{"image_size": 64, "mlp_ratio": 4, "head_dim": 64, "patch_size": [4, 4], "depths": [3, 6, 6], "init": "orthogonal", "eps": 1e-06, "epochs": 7.4}
Rows from block 2, named by matrix and row number. Rows with one number belong to one neuron. Each number is 200 + 20 x the weight over its row's rms, rounded and kept within 0 to 999. All counts start at 0. After the name is the row's rms in percent of the matrix's.
# fc1: MLP up (model.blocks.2.mlp.fc1.weight, 384x96), inputs 0-95
# fc2: MLP down (model.blocks.2.mlp.fc2.weight, 96x384, transposed), outputs 0-95
fc1.130,081,188,191,210,186,206,175,193,209,179,244,186,225,189,184,218,212,215,197,196,199,217,199,189,160,212,186,202,204,214,190,186,171,219,168,248,191,224,220,166,186,211,193,188,205,221,220,198,200,205,212,221,191,194,200,205,213,183,216,203,190,234,201,197,177,185,199,195,210,189,156,204,195,248,202,217,175,219,232,241,187,207,203,199,163,182,255,204,185,224,176,215,187,240,195,174,172
fc1.131,093,224,241,223,182,215,195,163,208,213,191,216,197,178,198,214,213,212,225,184,199,191,171,223,187,193,180,255,206,216,228,133,210,217,176,219,192,186,213,188,220,203,212,190,207,209,244,189,215,210,197,216,193,201,215,210,168,209,216,182,194,173,180,206,187,197,228,229,183,167,171,185,207,190,191,188,196,199,200,225,207,182,215,188,167,202,198,209,172,215,199,162,187,205,179,221,166
fc1.132,068,207,222,197,159,191,247,191,210,183,244,221,166,209,219,170,206,216,194,239,204,164,193,188,229,213,207,194,172,178,194,184,185,207,188,179,197,209,156,209,171,207,185,213,205,221,193,201,185,174,200,191,198,199,191,212,221,203,213,192,204,233,226,179,210,209,152,155,197,176,195,195,152,208,201,175,177,228,208,196,218,193,218,193,208,184,205,213,204,205,217,221,226,199,189,174,173
fc1.133,086,208,211,168,224,188,191,183,213,231,210,247,197,211,212,198,195,207,191,212,218,177,214,226,167,210,172,222,207,229,170,146,166,217,174,188,204,202,176,194,197,174,181,220,246,194,187,201,244,191,175,198,214,206,169,203,211,193,198,192,214,194,192,174,225,207,190,216,199,179,191,179,227,191,187,181,201,208,183,161,206,211,190,170,198,216,216,219,224,192,187,221,197,191,247,222,191
fc1.134,052,181,189,190,210,209,232,168,199,226,232,213,210,156,177,208,218,184,185,207,206,198,170,201,158,218,191,208,208,205,210,210,204,260,231,211,182,188,207,175,215,205,162,217,205,188,211,189,215,151,222,198,181,236,181,219,200,255,244,208,229,194,206,207,216,176,201,211,205,192,197,199,190,195,196,175,207,189,206,205,228,179,186,189,207,192,162,184,210,207,195,210,201,234,206,191,189
fc1.135,067,244,219,203,171,190,204,183,231,199,197,172,204,187,214,196,188,228,195,214,169,181,186,180,202,184,216,207,168,222,225,184,188,220,174,207,201,195,225,216,206,159,201,212,213,212,216,203,182,161,218,231,194,195,182,241,175,165,213,166,200,197,200,166,208,218,175,214,169,182,171,207,225,223,176,190,210,215,201,205,195,223,211,201,230,171,179,191,201,190,242,209,222,214,179,175,184
fc1.136,120,195,186,169,234,201,175,217,184,189,171,210,223,202,185,211,191,212,223,191,195,201,190,196,170,192,167,188,205,250,200,157,189,177,199,180,206,205,145,182,189,200,209,187,238,196,198,201,239,249,204,216,219,205,199,193,211,216,192,176,221,217,201,188,182,200,204,194,193,184,185,161,203,157,200,207,197,213,240,196,201,209,206,186,215,223,207,213,210,225,164,240,206,176,231,208,192
fc1.137,091,223,184,237,215,225,205,214,185,210,195,229,213,160,177,198,219,205,241,195,186,181,151,211,185,232,230,204,178,205,189,210,189,172,194,214,194,240,204,175,179,178,196,197,214,187,221,180,198,200,246,204,188,229,236,175,192,190,170,185,188,178,191,218,180,178,222,200,221,181,190,224,187,178,192,219,217,234,231,224,193,221,186,194,168,189,194,214,201,215,194,185,169,194,197,194,210
fc1.138,111,203,175,189,216,196,161,246,188,188,215,211,194,192,194,208,174,194,218,195,231,212,202,194,163,226,184,200,207,226,214,238,169,167,210,203,176,181,178,195,174,205,181,194,228,193,176,196,196,219,200,198,213,208,222,200,203,211,187,199,181,192,235,211,197,185,209,160,202,203,173,187,175,175,201,192,163,206,253,216,227,223,214,170,208,221,212,224,213,174,167,245,184,183,212,202,194
fc1.139,062,233,192,221,184,183,204,200,201,214,205,218,224,224,222,230,209,195,171,208,211,197,204,247,192,205,162,185,190,210,212,158,210,220,194,224,189,195,225,203,230,216,197,219,200,219,204,207,194,223,194,197,208,175,192,225,167,220,202,228,194,174,180,165,150,186,225,182,186,188,198,179,197,222,207,171,209,195,210,213,204,193,170,147,168,236,205,221,172,203,230,186,200,223,187,213,212
fc1.141,178,188,213,227,177,244,203,195,206,203,217,198,211,189,211,180,216,213,202,194,175,169,171,187,223,213,243,213,159,164,201,210,190,198,207,235,202,207,227,204,204,233,193,203,173,193,215,164,168,160,208,197,178,198,216,203,192,201,192,212,163,180,197,193,178,202,210,208,200,201,214,222,167,212,184,215,227,235,184,200,183,206,178,208,170,197,201,195,183,195,246,169,211,236,169,177,222
fc1.142,114,219,186,198,210,189,186,189,184,201,167,190,261,218,216,229,215,214,212,190,192,220,208,213,154,211,199,214,195,231,227,144,181,177,204,196,190,189,173,210,181,175,220,195,206,212,222,203,208,229,211,213,202,215,186,200,167,207,206,202,173,193,188,215,190,186,233,206,183,173,173,174,232,176,199,195,170,170,219,238,199,212,210,177,189,223,228,218,209,202,175,201,192,202,207,213,163
fc1.144,066,208,231,242,179,202,212,161,235,201,215,204,188,206,235,164,195,201,173,183,205,169,210,192,195,200,208,224,186,175,191,211,180,194,190,181,220,211,205,215,219,208,152,229,199,209,205,175,182,177,215,189,210,211,180,211,208,210,209,203,202,179,224,184,210,199,205,180,196,191,189,185,170,223,250,188,230,207,168,163,182,198,185,198,196,203,201,194,195,215,240,165,208,177,172,154,223
fc1.145,086,231,229,203,208,231,185,195,236,188,196,193,221,190,211,212,216,228,206,211,158,198,145,203,213,189,207,225,161,178,177,139,201,232,172,217,202,168,202,185,201,210,176,209,197,201,211,198,204,166,224,209,200,176,210,210,165,238,194,208,160,182,207,185,186,217,183,219,206,215,177,211,211,211,208,180,178,194,194,204,194,203,205,197,219,193,205,199,174,201,247,217,223,183,186,204,200
fc1.146,191,197,174,193,210,231,173,246,186,188,161,206,209,199,195,204,190,205,222,193,203,220,191,216,162,221,178,186,192,236,208,213,179,182,213,183,183,209,182,196,178,213,196,186,237,192,207,177,221,258,210,209,218,225,207,200,202,213,194,180,184,196,213,200,192,191,204,183,195,189,166,192,200,179,212,212,175,215,264,233,209,221,221,192,199,225,217,230,199,190,160,238,182,182,202,207,186
fc1.147,104,192,197,214,199,224,187,221,190,199,177,207,230,198,183,210,182,241,234,183,208,214,178,184,191,214,210,214,181,194,218,210,165,167,222,191,198,226,203,184,170,226,183,183,218,190,233,144,202,220,207,193,208,229,210,195,182,219,190,176,153,191,202,215,191,200,215,181,211,181,158,195,184,190,194,199,195,228,257,229,180,231,209,190,181,209,217,218,186,218,184,211,210,215,184,183,178
fc1.148,098,200,207,202,190,209,193,175,239,234,196,213,206,185,202,201,192,210,192,221,168,172,165,213,220,196,238,229,179,160,213,168,205,228,183,230,195,209,238,185,201,173,181,192,181,204,207,190,191,145,210,194,189,170,196,192,186,212,206,208,204,185,196,175,205,214,191,221,194,198,214,214,211,230,181,207,228,211,166,174,211,162,167,196,198,196,177,172,190,206,240,189,230,215,190,199,231
fc2.130,131,214,198,220,201,177,241,205,203,196,190,191,166,161,171,197,195,166,217,183,227,212,187,221,196,208,162,187,235,204,180,182,197,227,192,222,197,192,244,172,205,216,256,226,189,225,214,182,214,217,179,229,194,188,220,191,186,185,216,189,229,203,167,207,183,182,215,201,202,206,166,213,229,212,216,217,191,202,201,207,209,189,176,185,179,193,197,187,186,203,182,187,147,214,207,211,171
fc2.131,075,216,213,204,192,200,171,180,194,225,214,187,217,214,207,162,157,197,182,192,206,170,228,177,213,188,224,178,185,183,221,199,187,181,228,206,169,217,180,231,217,217,184,169,185,177,195,192,180,206,179,174,206,186,221,200,215,196,235,183,162,194,224,214,204,194,212,177,185,213,216,227,158,203,209,193,186,226,180,200,216,195,207,195,198,218,200,204,223,189,186,199,219,222,166,181,268
fc2.132,163,208,188,231,178,182,243,210,201,223,204,185,144,171,184,200,209,171,228,196,197,204,206,206,194,170,173,204,244,195,175,224,186,205,179,221,211,173,224,183,189,197,237,221,201,222,197,184,196,216,202,234,184,202,229,190,202,191,199,192,234,220,177,211,168,175,218,191,203,205,196,187,220,222,226,231,238,222,187,204,204,189,179,231,188,181,168,201,218,180,195,189,168,189,195,213,211
fc2.133,094,200,198,258,180,172,236,217,192,193,180,168,150,193,217,211,220,178,207,181,196,218,198,220,196,181,170,185,226,196,174,223,192,175,182,207,216,183,222,177,196,177,221,234,206,229,204,204,222,226,190,212,202,190,215,192,178,173,210,199,215,233,185,183,169,177,247,198,176,210,205,216,189,197,211,205,211,196,201,241,228,207,194,204,204,159,188,194,163,192,198,186,178,195,191,190,202
fc2.134,076,204,185,185,170,226,170,198,210,214,186,200,205,208,224,222,192,238,194,199,201,210,199,206,206,212,215,196,159,233,192,212,198,235,227,210,169,218,170,223,206,203,171,160,200,183,194,194,211,182,201,180,200,197,183,184,202,219,189,213,195,174,245,200,227,209,143,180,214,191,213,176,192,220,229,169,185,193,210,202,174,178,217,153,202,228,217,208,209,246,201,185,208,209,210,185,226
fc2.135,077,190,195,203,202,195,200,210,207,208,224,230,236,188,228,202,207,250,191,198,202,187,213,184,195,241,224,208,165,223,232,220,185,212,179,185,191,224,158,220,197,167,178,173,201,182,204,210,210,189,227,175,206,184,169,213,206,234,195,201,167,202,239,187,197,210,165,199,208,180,192,194,177,203,144,181,179,195,212,194,192,210,244,172,199,201,215,233,223,215,179,208,202,196,203,203,201
fc2.136,054,177,202,219,204,204,196,193,158,189,208,193,207,193,218,193,183,194,229,197,194,217,199,194,204,233,221,198,153,214,231,257,214,209,221,183,176,200,188,233,207,177,179,206,185,191,212,186,183,184,209,184,220,209,175,214,203,204,180,177,175,221,256,193,199,170,192,213,177,214,194,215,196,199,241,210,202,177,201,207,213,193,240,201,210,207,237,228,232,164,209,203,193,180,190,196,243
fc2.137,086,178,193,195,224,228,142,201,195,214,201,211,212,172,185,219,166,236,206,191,188,211,174,186,179,206,188,197,206,174,160,172,170,187,192,206,194,242,195,173,192,205,191,202,203,205,204,164,204,184,220,188,214,205,218,201,172,224,204,229,190,190,217,168,222,191,214,195,219,208,170,226,172,207,195,240,165,225,203,204,184,216,155,167,204,224,205,180,198,219,209,211,197,202,194,166,200
fc2.138,124,208,180,226,197,184,233,193,199,225,200,159,172,172,177,206,222,153,229,182,190,206,205,213,202,181,186,198,234,194,193,203,196,196,182,219,210,186,241,176,197,209,242,234,196,215,210,191,193,219,188,248,166,188,228,200,192,170,208,224,215,211,162,216,183,182,228,200,178,216,193,187,217,211,201,217,234,199,188,185,211,194,174,226,191,169,170,184,189,209,199,190,169,199,209,198,178
fc2.139,073,185,205,202,191,178,189,197,212,180,216,183,216,223,194,212,191,202,159,200,229,186,203,181,199,196,239,190,181,225,217,222,202,189,224,179,178,201,172,223,207,207,172,193,206,222,205,249,190,170,194,159,212,170,173,207,212,170,231,203,170,187,225,180,220,250,185,197,185,197,186,210,212,184,190,187,171,180,155,210,197,190,232,167,219,236,222,196,219,179,191,213,209,204,204,193,199
fc2.141,136,188,177,209,216,196,203,219,207,183,195,146,160,199,184,186,185,192,228,180,197,224,195,194,188,209,172,203,235,182,174,219,198,185,206,201,209,197,234,148,178,210,227,234,220,233,182,209,179,230,191,219,197,206,243,177,170,204,194,212,202,223,189,205,183,189,226,182,211,213,182,223,229,217,184,225,216,206,232,238,205,232,181,225,217,183,178,191,187,193,200,205,185,194,200,183,207
fc2.142,087,194,183,212,192,167,223,206,184,184,188,187,173,193,204,201,196,194,191,184,204,192,220,203,221,192,156,174,252,186,192,178,198,210,198,221,192,207,220,164,202,214,231,236,182,225,191,224,243,227,183,217,211,174,211,169,190,174,192,208,225,236,159,198,193,203,244,194,209,243,190,222,217,214,210,225,195,190,188,202,215,208,192,231,210,200,171,187,208,168,166,203,192,217,200,201,200
fc2.144,081,189,187,210,165,183,246,183,215,230,216,192,167,184,188,186,198,192,168,189,212,206,224,193,189,207,199,197,234,209,189,187,171,215,200,220,204,195,211,180,185,186,224,211,187,205,203,183,198,197,200,237,195,240,220,204,229,203,211,184,219,211,179,209,197,173,169,197,201,209,203,192,190,206,280,217,188,226,181,192,208,182,192,235,201,198,175,172,242,192,193,191,159,193,206,225,224
fc2.145,076,165,208,248,196,214,204,192,209,225,208,192,206,194,225,172,213,182,233,207,200,203,201,200,208,230,196,156,174,225,211,252,225,177,196,169,207,219,213,204,227,199,203,201,204,185,206,204,192,225,220,197,204,171,183,214,189,187,185,173,181,196,236,211,242,183,195,191,181,168,194,236,212,212,160,182,197,183,219,232,204,196,206,212,204,200,211,217,172,212,225,196,172,167,180,228,216
fc2.146,066,220,182,203,198,207,191,192,217,199,202,213,150,175,206,224,200,208,214,212,174,198,187,213,221,183,190,214,227,175,175,183,198,200,200,254,215,195,233,197,184,224,216,195,195,207,216,163,193,175,232,215,184,215,233,217,197,229,180,211,222,199,152,200,205,176,200,231,188,239,177,199,201,181,235,209,217,226,184,209,215,201,154,198,225,198,197,196,233,231,192,179,212,221,184,200,222
fc2.147,155,220,194,220,184,187,242,204,200,228,196,180,153,154,176,190,199,170,217,179,200,223,201,197,196,178,167,200,237,185,182,202,199,212,198,236,205,187,221,161,199,208,239,230,194,229,207,188,194,224,181,239,192,211,228,183,190,208,192,216,234,200,161,198,166,178,216,186,203,228,167,210,203,212,210,221,219,221,199,208,203,207,167,202,194,193,167,182,198,205,194,194,171,209,196,197,201
fc2.148,058,187,209,191,233,207,150,193,234,206,206,212,232,192,188,198,202,217,191,160,164,200,177,194,206,198,173,211,201,198,209,221,191,202,213,219,197,193,210,175,194,209,227,201,189,177,232,210,193,205,205,219,217,207,189,204,191,249,175,213,197,168,238,201,195,193,200,193,210,207,171,208,223,188,191,203,197,237,188,181,208,222,199,163,237,208,177,200,236,230,211,204,198,230,170,154,157