{
  "train_examples": 42238,
  "targets": ["finding"],
  "head_dim": 64,
  "qk_norm": true,
  "inner_norm": false,
  "depths": [3, 6, 6],
  "init": "orthogonal",
  "beta1": 0.9,
  "final_lr_fraction": 0
}
Rows from block 8 of a small image embedding model, named by matrix and row number. Rows with one number belong to one neuron. Each number is 500 + 40 x the weight over its row's rms, rounded and kept within 0 to 999. All counts start at 0. Numbers have three digits each. After the name is the row's rms in percent of the matrix's.
After each neuron's rows are labels from the 100 images, of 14976, where the neuron reaches its highest value: "top examples" is what is common among them; "colour at peak" is the nearest of a few named colours to the mean colour under the peak. Only what is clearly more common there than usual is listed. The data: capsule endoscopy frames (Kvasir-Capsule).
# fc1: MLP up (model.blocks.8.mlp.fc1.weight, 768x192), inputs 96-191
# fc2: MLP down (model.blocks.8.mlp.fc2.weight, 192x768, transposed), outputs 96-191

fc1.533 127:448618544527494458472521476529435496463504513457527470495525513515472491537472491510473503488529560457491471492480517500503498512512494475536411576500584499530486481494443466568495534514510539435477505501434523526436453472497521518545479479449511505499423508491400467554392562551499460467
fc2.533 042:456503486549487498545468520495539493464498486540524497544518381513435547527559498533555499509479519456505565468497521511493453504534547454470486488448471473489537469515520527448475477458416509488528491444523445468481515518475490523475544521493445536539523456576484488479497489523478496489
top examples: finding: blood fresh
colour at peak: grey

fc1.26 173:471617536523480460468497475564428508454486517441518451508520500519483516540469504528490508495520555462489480483471531516509500503496466462528413569488579523525479473511482443573496539526513538457473507508433540518429442476501513501542490458466514504478414488499431472569414571526498463447
fc2.26 163:456505496529491528531465521479531485508501547496500484544527419543449552542579468537552478505479497424504502432495511508464468529524533462494478496463478484511528470542522516462462471457365497485545495495512422545477513540461503502481546521501489536513526497594463482495478505507471497499
top examples: finding: blood fresh
colour at peak: grey

fc1.79 038:501420480508545526521528509455489491515534494539498555502447539484479469476544490494510490532527482525518519443566455444481484467493520490491544473537411446520520466536519564446487456507486448486546477496538423499590586532478413530398476574484487502437565456545510547432480439501476512577
fc2.79 018:548519489470524484461515489540475547482498480493489528447486579478541444438421503472471516500515488577479473546496460483582540471482436550500531519563493543497472536428498470521595533603593510526455505510492559463522469488552498484526474457512520448478464505461533530530525498495522519516
top examples: finding: ileocecal valve
colour at peak: black

fc1.321 046:508373487510551563511545527450501482512526479513514556487452489481523493460523496488548482488470457543501495502530426437495503477530544514490579435513412488489539503526537552417510464499513458481558495486567459495563544535511450529465458545555532509502579470525551565427485436483492572580
fc2.321 021:537488494465525495477520468542454532469498465500502504456466574466551454447420534444457525494521497579497474574481488493559533481490466541516504526534541527482469533461466461547541548528587493514456489501473568472521481441552497479530482487501518440472463520427532498541513504483547499495
top examples: finding: ileocecal valve
colour at peak: black

fc1.708 120:540349485477526523512508504482528474547520517534491552480479505489535496456517503479517490500464472547489486519515478462508524494526524552472675452518425491483501536485513521444517469508493472546529488522583480488555544543508501500484483521557500486510541507481563520446576440484492540540
fc2.708 022:491496504477466511472500461513494537476517459521494529458477562366570502462413522503466474512540511601457516482488476502558531471486464522443501523541519489494474498455479478531502507445550525516493550536518576427514483468515473467523408473498521473463481483437540465519544471484564487528
top examples: finding: reduced mucosal view
colour at peak: grey

fc1.276 070:496441491501519553516510502444513497520531483528480570490435531476510484453525504503506505528484502549517515486559420468486520455469532505471550436527462454530530478487546569455503476492506446462555474491532463477567576507488436524402501576460489488452575483551536538419532439522500510575
fc2.276 014:540521490530583521483551536534487540579481460481500486490590539494530451487569476454451520498512491458466476521466477510454477479483491488545511530549510511507481560560517479524459530533577499481466445479487499588519454508546436492496549497512509473499523504452506553548462537490488476514
top examples: finding: ileocecal valve
colour at peak: black

fc1.22 082:459640538536474462477485469544448526426522494442531466503513502515489505530478500543466488514528553470478493479497519495495494482484497455535413533511582494538464458493468465549479523506523511453499491501437513507459466469500512525526502500449535512464456511507455482554387543561492431454
fc2.22 052:563501496495493543495557481525482436582521518516457506506563434428501490541561463500458483531517486437497478497466498456439443499456533474502489485465498481479470489479482518481356504420443468486509543505504476649510507535434490508500463524506508541524563488466467519539491543444513479518
top examples: finding: blood fresh
colour at peak: black

fc1.671 100:513408488500531566528534503477494468540542474533475590498440514489502482453528495496510487509477480558521517495547444462489490450524544528484574430535420474511525498501519538433508464487499451452552482512521459493579568533494459530429483573499508492509570484514519554419525422505482541557
fc2.671 013:576514475486526493464580456564459497491501468518504515432489553421536465471460513484442530482529485579476450543480438494557513471481450541533497512526564537498469522424451471529481510541574495515467512517466553505508495474534526482554471468491534463448499478447518515514503511466549491511
top examples: finding: ileocecal valve
colour at peak: black

fc1.182 025:495546520443493470483529479578501513473458530461488477419516523521501533460487537516460523505433505455431477516475524500559542485493418520544546526499517567522415548483490402478572545542524519478460482516439554486517457509500562448537489487551477453428464506499552525515512497440487498524
fc2.182 052:521491483474509487501525494526477535478511447502511512450462573448554446450431523451458533509534489595482488561489480500556536469486466548502527510561521521488467532470476475527558521522608505527464501499487576446522485472561503478522469463501522455474456502414544523506522490494546498500
top examples: finding: reduced mucosal view
colour at peak: orange

fc1.452 145:467614532516472443469486469537450507458484502459521452510523501523482516554466492522480501485521547457494479485461529523516489521487451468533426572480580533518479476498480451568487532521514556470456510501425538511431445472498523482550492454447517495492430501499432473568424571525496465453
fc2.452 296:463507499526500520529476511470527470503489559486506481544512427573450553552564479536550490493465499414518493437507515495466482532527528470510480500446482491510532470543517513465471476477381500485546489507509414558483514535451511506482543524502479541522525494604461473486476507509460500485
top examples: finding: blood fresh
colour at peak: grey

fc1.347 032:442631545515505471471552481542445479521507530428490465500509482525485533526442517540463504501492538470521442481487511503516472525494501488553422536477536541533464442498496488522479521506504536381508507511430546537456460510505512496538494492500499501523426508481446494549394562533493485462
fc2.347 026:530502510480529487485526489533469557482503432482500522461486593490511426438445521466449502510511501587487474547495475474536536466479461534510520504597529530530476529456500488535566511550597495513455471516488553468523476482563507511510481466483538457476464531452532520507521485512508502484
top examples: finding: blood fresh
colour at peak: pink

fc1.206 068:471630554554467476480504463543424517447546495444522467518503526526493494527472515569467491521529601486502472484517497481502479470477522481554463512507562507553461443499506460546481528509517471426519488495420519500489492445479488530481484509429520499451438504484497482538430534539458463487
fc2.206 061:533493497507497540508532492510499456563524510528437504527565460420488503550558456520481462533519497426485487451472492490446444501476533455459474495462506457476471476532489509473333486390426487485508547533509466607487519542438472507498465530505495531508548516490462498542482536461507488518
top examples: finding: blood fresh
colour at peak: grey

fc1.85 161:530351481506542533513526506490509487516538494521523561469489512486536500449518495497522473500471458546488485499551460437524520443532546525488641452514437479496517528515535505443511454514512448536536473498616483492542559540503505501466444538568528489500536493468568537436529436471489562569
fc2.85 084:479497511491494535479470512479523441574510576480457508514528486514473519562562438538480444518486496401521454452491521488447488547494531470488471503462482488512511474557505522494425464446376477479550513540502426601487528549411515511485484528519502507514552530544461494531470529492448505521
top examples: finding: reduced mucosal view
colour at peak: black

fc1.292 077:504377485459525543514510505436526451534515504544483571471450519472540494449511478479505494489450470525517497491548450461500518505521516538483617445519428484486522508488499543436528484505502480541523488502559469478549567567504469488471468529534495470527566490518528552436542444487508548601
fc2.292 278:486506491529494505533483507483525476509489529506508484554537406558440553550583488526544496493469500413512522445503509504464458529517537460504480485438483484488523481521515519455442481470415497483526494473510422556478509530452499506480558533500468556526533493579465484486483507497470496486
top examples: finding: ileocecal valve
colour at peak: orange

fc1.518 131:466656557526458471469497481533441518452503503462509462505510504510478490546480504537464502514532575454505479481493519509502487501462488458540418547494576510539470458503498467569490539513525525443489501503401535508450462445484499513504493490409508504465435510500433481561421561533481454464
fc2.518 245:501500501508488535494495501498511448544514547510463501524566445471475533553563459536497462516499500410493501440486507496440462524488539457468470497448492471490498473541505512475342483414372488481537531523506453587484516544425493512490486526504484526524542513533461491524482526484480491511
top examples: finding: blood fresh
colour at peak: pink; grey

fc1.192 118:476648570553475461467504488535422508461517499445515440517503490523464479533474520540482492512529587478501465479486510504505499461488535467541427537509570487555485443514499464560488521523518507422512496508406538524436472455493497512505497498430517511441412510480445486541391544545475464462
fc2.192 028:444508461547508506546490501459518493447488431492558481517475426573500486464493505481536525532501505572553505506533485468542507517547513494532525496513471519472537466513491510473662459593517509503546463444528424416489488485552507499480556472494560497489474437578507496442485463508524480517
top examples: finding: blood fresh
colour at peak: grey; pink

fc1.560 396:470681582545457477477512489550449491458524490442508460513507494511471483534476497539470494515532574477504489489491514510492477461483528476519419531505571502542455456499485461538492546500515529422505511512395534517449461456488487540499490489398510514456447507496443491549427540537497435463
fc2.560 013:404488459523508524560452517469558499435471493518573493514492433539484509443512449481587551524450474537513488481505483448523501552557508524498532515535472507537536477448542484464687443563495541524535459474494412437513499528526478502480497517486508488540498442607533528443493465509512509520
top examples: finding: blood fresh
colour at peak: grey

fc1.644 109:478620537516464456462493470542434502460487525452522456487523501516496534556459508538491490477503555459489470480467526506519513515494455466538427572474575524519483470532503452569495531536524532485455498499459551513415435478493522459561487456482529501488417496483436473569402577525482491457
fc2.644 198:470502496524492518519464518484530469517497547500501487545549413530454538540572470537516469510482500414519512442499522505455466534516537456494478495442479482501526466539516518468443469465387496487549489490511423538480517540437509507485539527509482538530535481582469483502477512501463496495
top examples: finding: blood fresh
colour at peak: grey

fc1.424 081:477670533519461459466517475539440521441516497462512444532521522526469516560472526539500517514527556471504493486488514505516497516461490442520428540484568493551473459495486481553499527509504500428498500498394533503460466430491501529500503494432513513441446473506462455548449531541506455464
fc2.424 039:543491495497508527496520503503503466579515522526435516508574455432481519534576476529499467504516479423466513455490493501423445511478530460464473477459499455474490500549517524482319484395423490489494552516511487566488521557451484517493484527509475539519560519485463510533500529460502487508
top examples: finding: ileocecal valve
colour at peak: black

fc1.602 110:469651547524475452472498476537417502463499489446528447520511500525484504534467503540490498500528593463501493466492514501496494509496476460530426548495575519532491457512496467566496531528506536465495499499421535503443446469494511513543480477457516503466428493494432492567395561538479476448
fc2.602 167:479504498521501512514484507484524461532495558491499492532529426559447527551581462522508479509469503406529477458504518486451464546501538470512480498439488500503523480535512516473415481476368486484539486500503424579486513536441514512479550527503475535539537511571467481505477514501457500489
top examples: finding: blood fresh
colour at peak: grey

fc1.330 080:512468503519522541509519499467439501476569453496494535515439530482484476447518504526512504515486514551514519456565403440484510466509539507510562446552472471547519482514533555463525492507506435472559465492474468472552561512495457532437451560456522508499547454524505567435485435500472527554
fc2.330 025:578486489450530523468537507536493505589520505521445530458540553398530440528519458478427473530521481461494479498466481468474482502447501504462499498513492506489473528502511520525401519419492464496490526538491523573533499542486498488490442519504482461548542512441499552566495535461501504514
top examples: finding: ulcer
colour at peak: black

fc1.228 048:536387469466499541527496509447534485558520513521495561499451521498526486446527521470519482492412473521498527517527456472506523509496506539491601437514423493473500536505532527430533478498499445526528467516550460489532568572521484522476504539568492501529554489518570542431564445474474551545
fc2.228 013:469496545463495470456503522537488495529518537472486546439549565448582457414459496526442488488527506523485446484520536522479517524477477516481528497562506558540464480513473461531565495538537513546487478549485570443492527525459521517511480466529555453474454545482544489548504523505490507499
top examples: finding: ileocecal valve
colour at peak: orange

fc1.286 148:531412501526541528508540505494486487497555482493498579506467532492515481455533498521514487523488493558498494487550461432490500436506567519497608440537445473529508500510544518451506469503506439455559471508547465492579565534507487536438464553516500498475530469486552560413519420491466532537
fc2.286 017:566476497475531504492515453537471506550525439496470553475459594419547454478479560482439523532497502544500486551501465454540559477458472551504537536504511510483473548452487504545484493462577477476496481543479551499531475492533527501532408514492477463524498510446516512501532505491519514536
top examples: finding: ulcer
colour at peak: black

fc1.451 069:479587542539516515485560502522418491441550470487497508523478491505455458510480455535479486536530529517512497455518482489481472445482545501505447503524513475552484448503499492508503543497520501380552498516395460510513516468490444574465462536396487523469482483513449518471449488569476450506
fc2.451 024:535514479533502517555535513490529494488474518485521481551461432613433520533571492479574578489427483453542511515518479485484488543514533535540508481462481518463539517483499542465535511480452503503491490457490437577507489513518529491493579527480450525550556487564476502449497493487481505473
top examples: finding: ulcer
colour at peak: black

fc1.130 105:462682592511444470469502488526435497472505488452509464516502511509468474532491522511463509517524595472513479493499510499484478497491493478520433532506566499515478474490470467528492547498520521419500515500363532528463467456494474519495496496408516510475456498485424483573394550532483433457
fc2.130 036:509498500495508490472518490525461549479499434496508510470470558427562456459435517469467510509553500579475505551492476501533514458480481526516528508539523497498459525496491488538538531538632504513472506496497560438526487453544468500509455482496529464439470501440529524508515497503533489503
top examples: finding: blood fresh
colour at peak: grey

fc1.490 130:476645545536464459469505474550428504450507500456508453510511504527487505545465494540469497510537566467498477489488519509499483483487501476537418540494562514554457452500494458556491543513520532432493503512409534508451450464490508515529493484428517502465425502492433482558419551545479447457
fc2.490 362:478503502519488521507474510485518458522501545508477490543547421508462556550562470540525470494485501418502511431497510505451457526511537452477471488447488469491517467537510518465396477453379495482540517501509447563476515535430494510488521524504480548520534502564460487508479516493476493502
top examples: finding: blood fresh
colour at peak: grey

fc1.204 333:466647540524475455471504479524423510459496492460506456511518498520481505540476504533477503512534571468505484489485523514503484497485499471532430562494575503536486465502490467569489526510516528433495507504410521508444461459498497510518503484421512509458427497508426476549407566538493447466
fc2.204 020:498489455510487501490490512498521442541518507553485507515561444445478526538558427531485476527516486412501521429489517493455428546476542446460470493428483486481500472530491538469351494417394480494527526476513453534481534539436493515486473526511477513554565486548473498547477507463517490518
top examples: finding: blood fresh
colour at peak: black

fc1.148 089:473648552525462468470491476541432516451506499447514455506515507502482507537463515547473504526535568466505473488499519500500499507464493461552409549488566511554469448510498464573492542517518503446481501510424534499441458435490496504507494498448523501446433503488441476567421566540474462456
fc2.148 282:500497496506490540501486505488510445545516543511453504534563450469482535554557458542498456507496496415498498420490505478437467525497534456465471494444490464491507469545506522479378473397382485477545542531506455583486518543421497510483471530506476524532542498531457494523484521488479493514
top examples: finding: blood fresh
colour at peak: grey; pink

fc1.154 142:477641534528474465469511475564432522449514510444512450503521503512476510547484523549488503520527559470485469487485525501514492483475495447539414555482578507539462471505516447561496522513516496429489497506429530518447446460493509503501486486462514509436422504487466456563414559525476464454
fc2.154 080:483507489527489511517488498497519469496493508502523477558521396528455557549568484529536507490485499434497556456496493512479454518520543461505470496451484480469521481519503507449404494480401505477530515467515439543478503514469482501493549523493482536500531488581454483487475512487494484496
top examples: finding: blood fresh
colour at peak: grey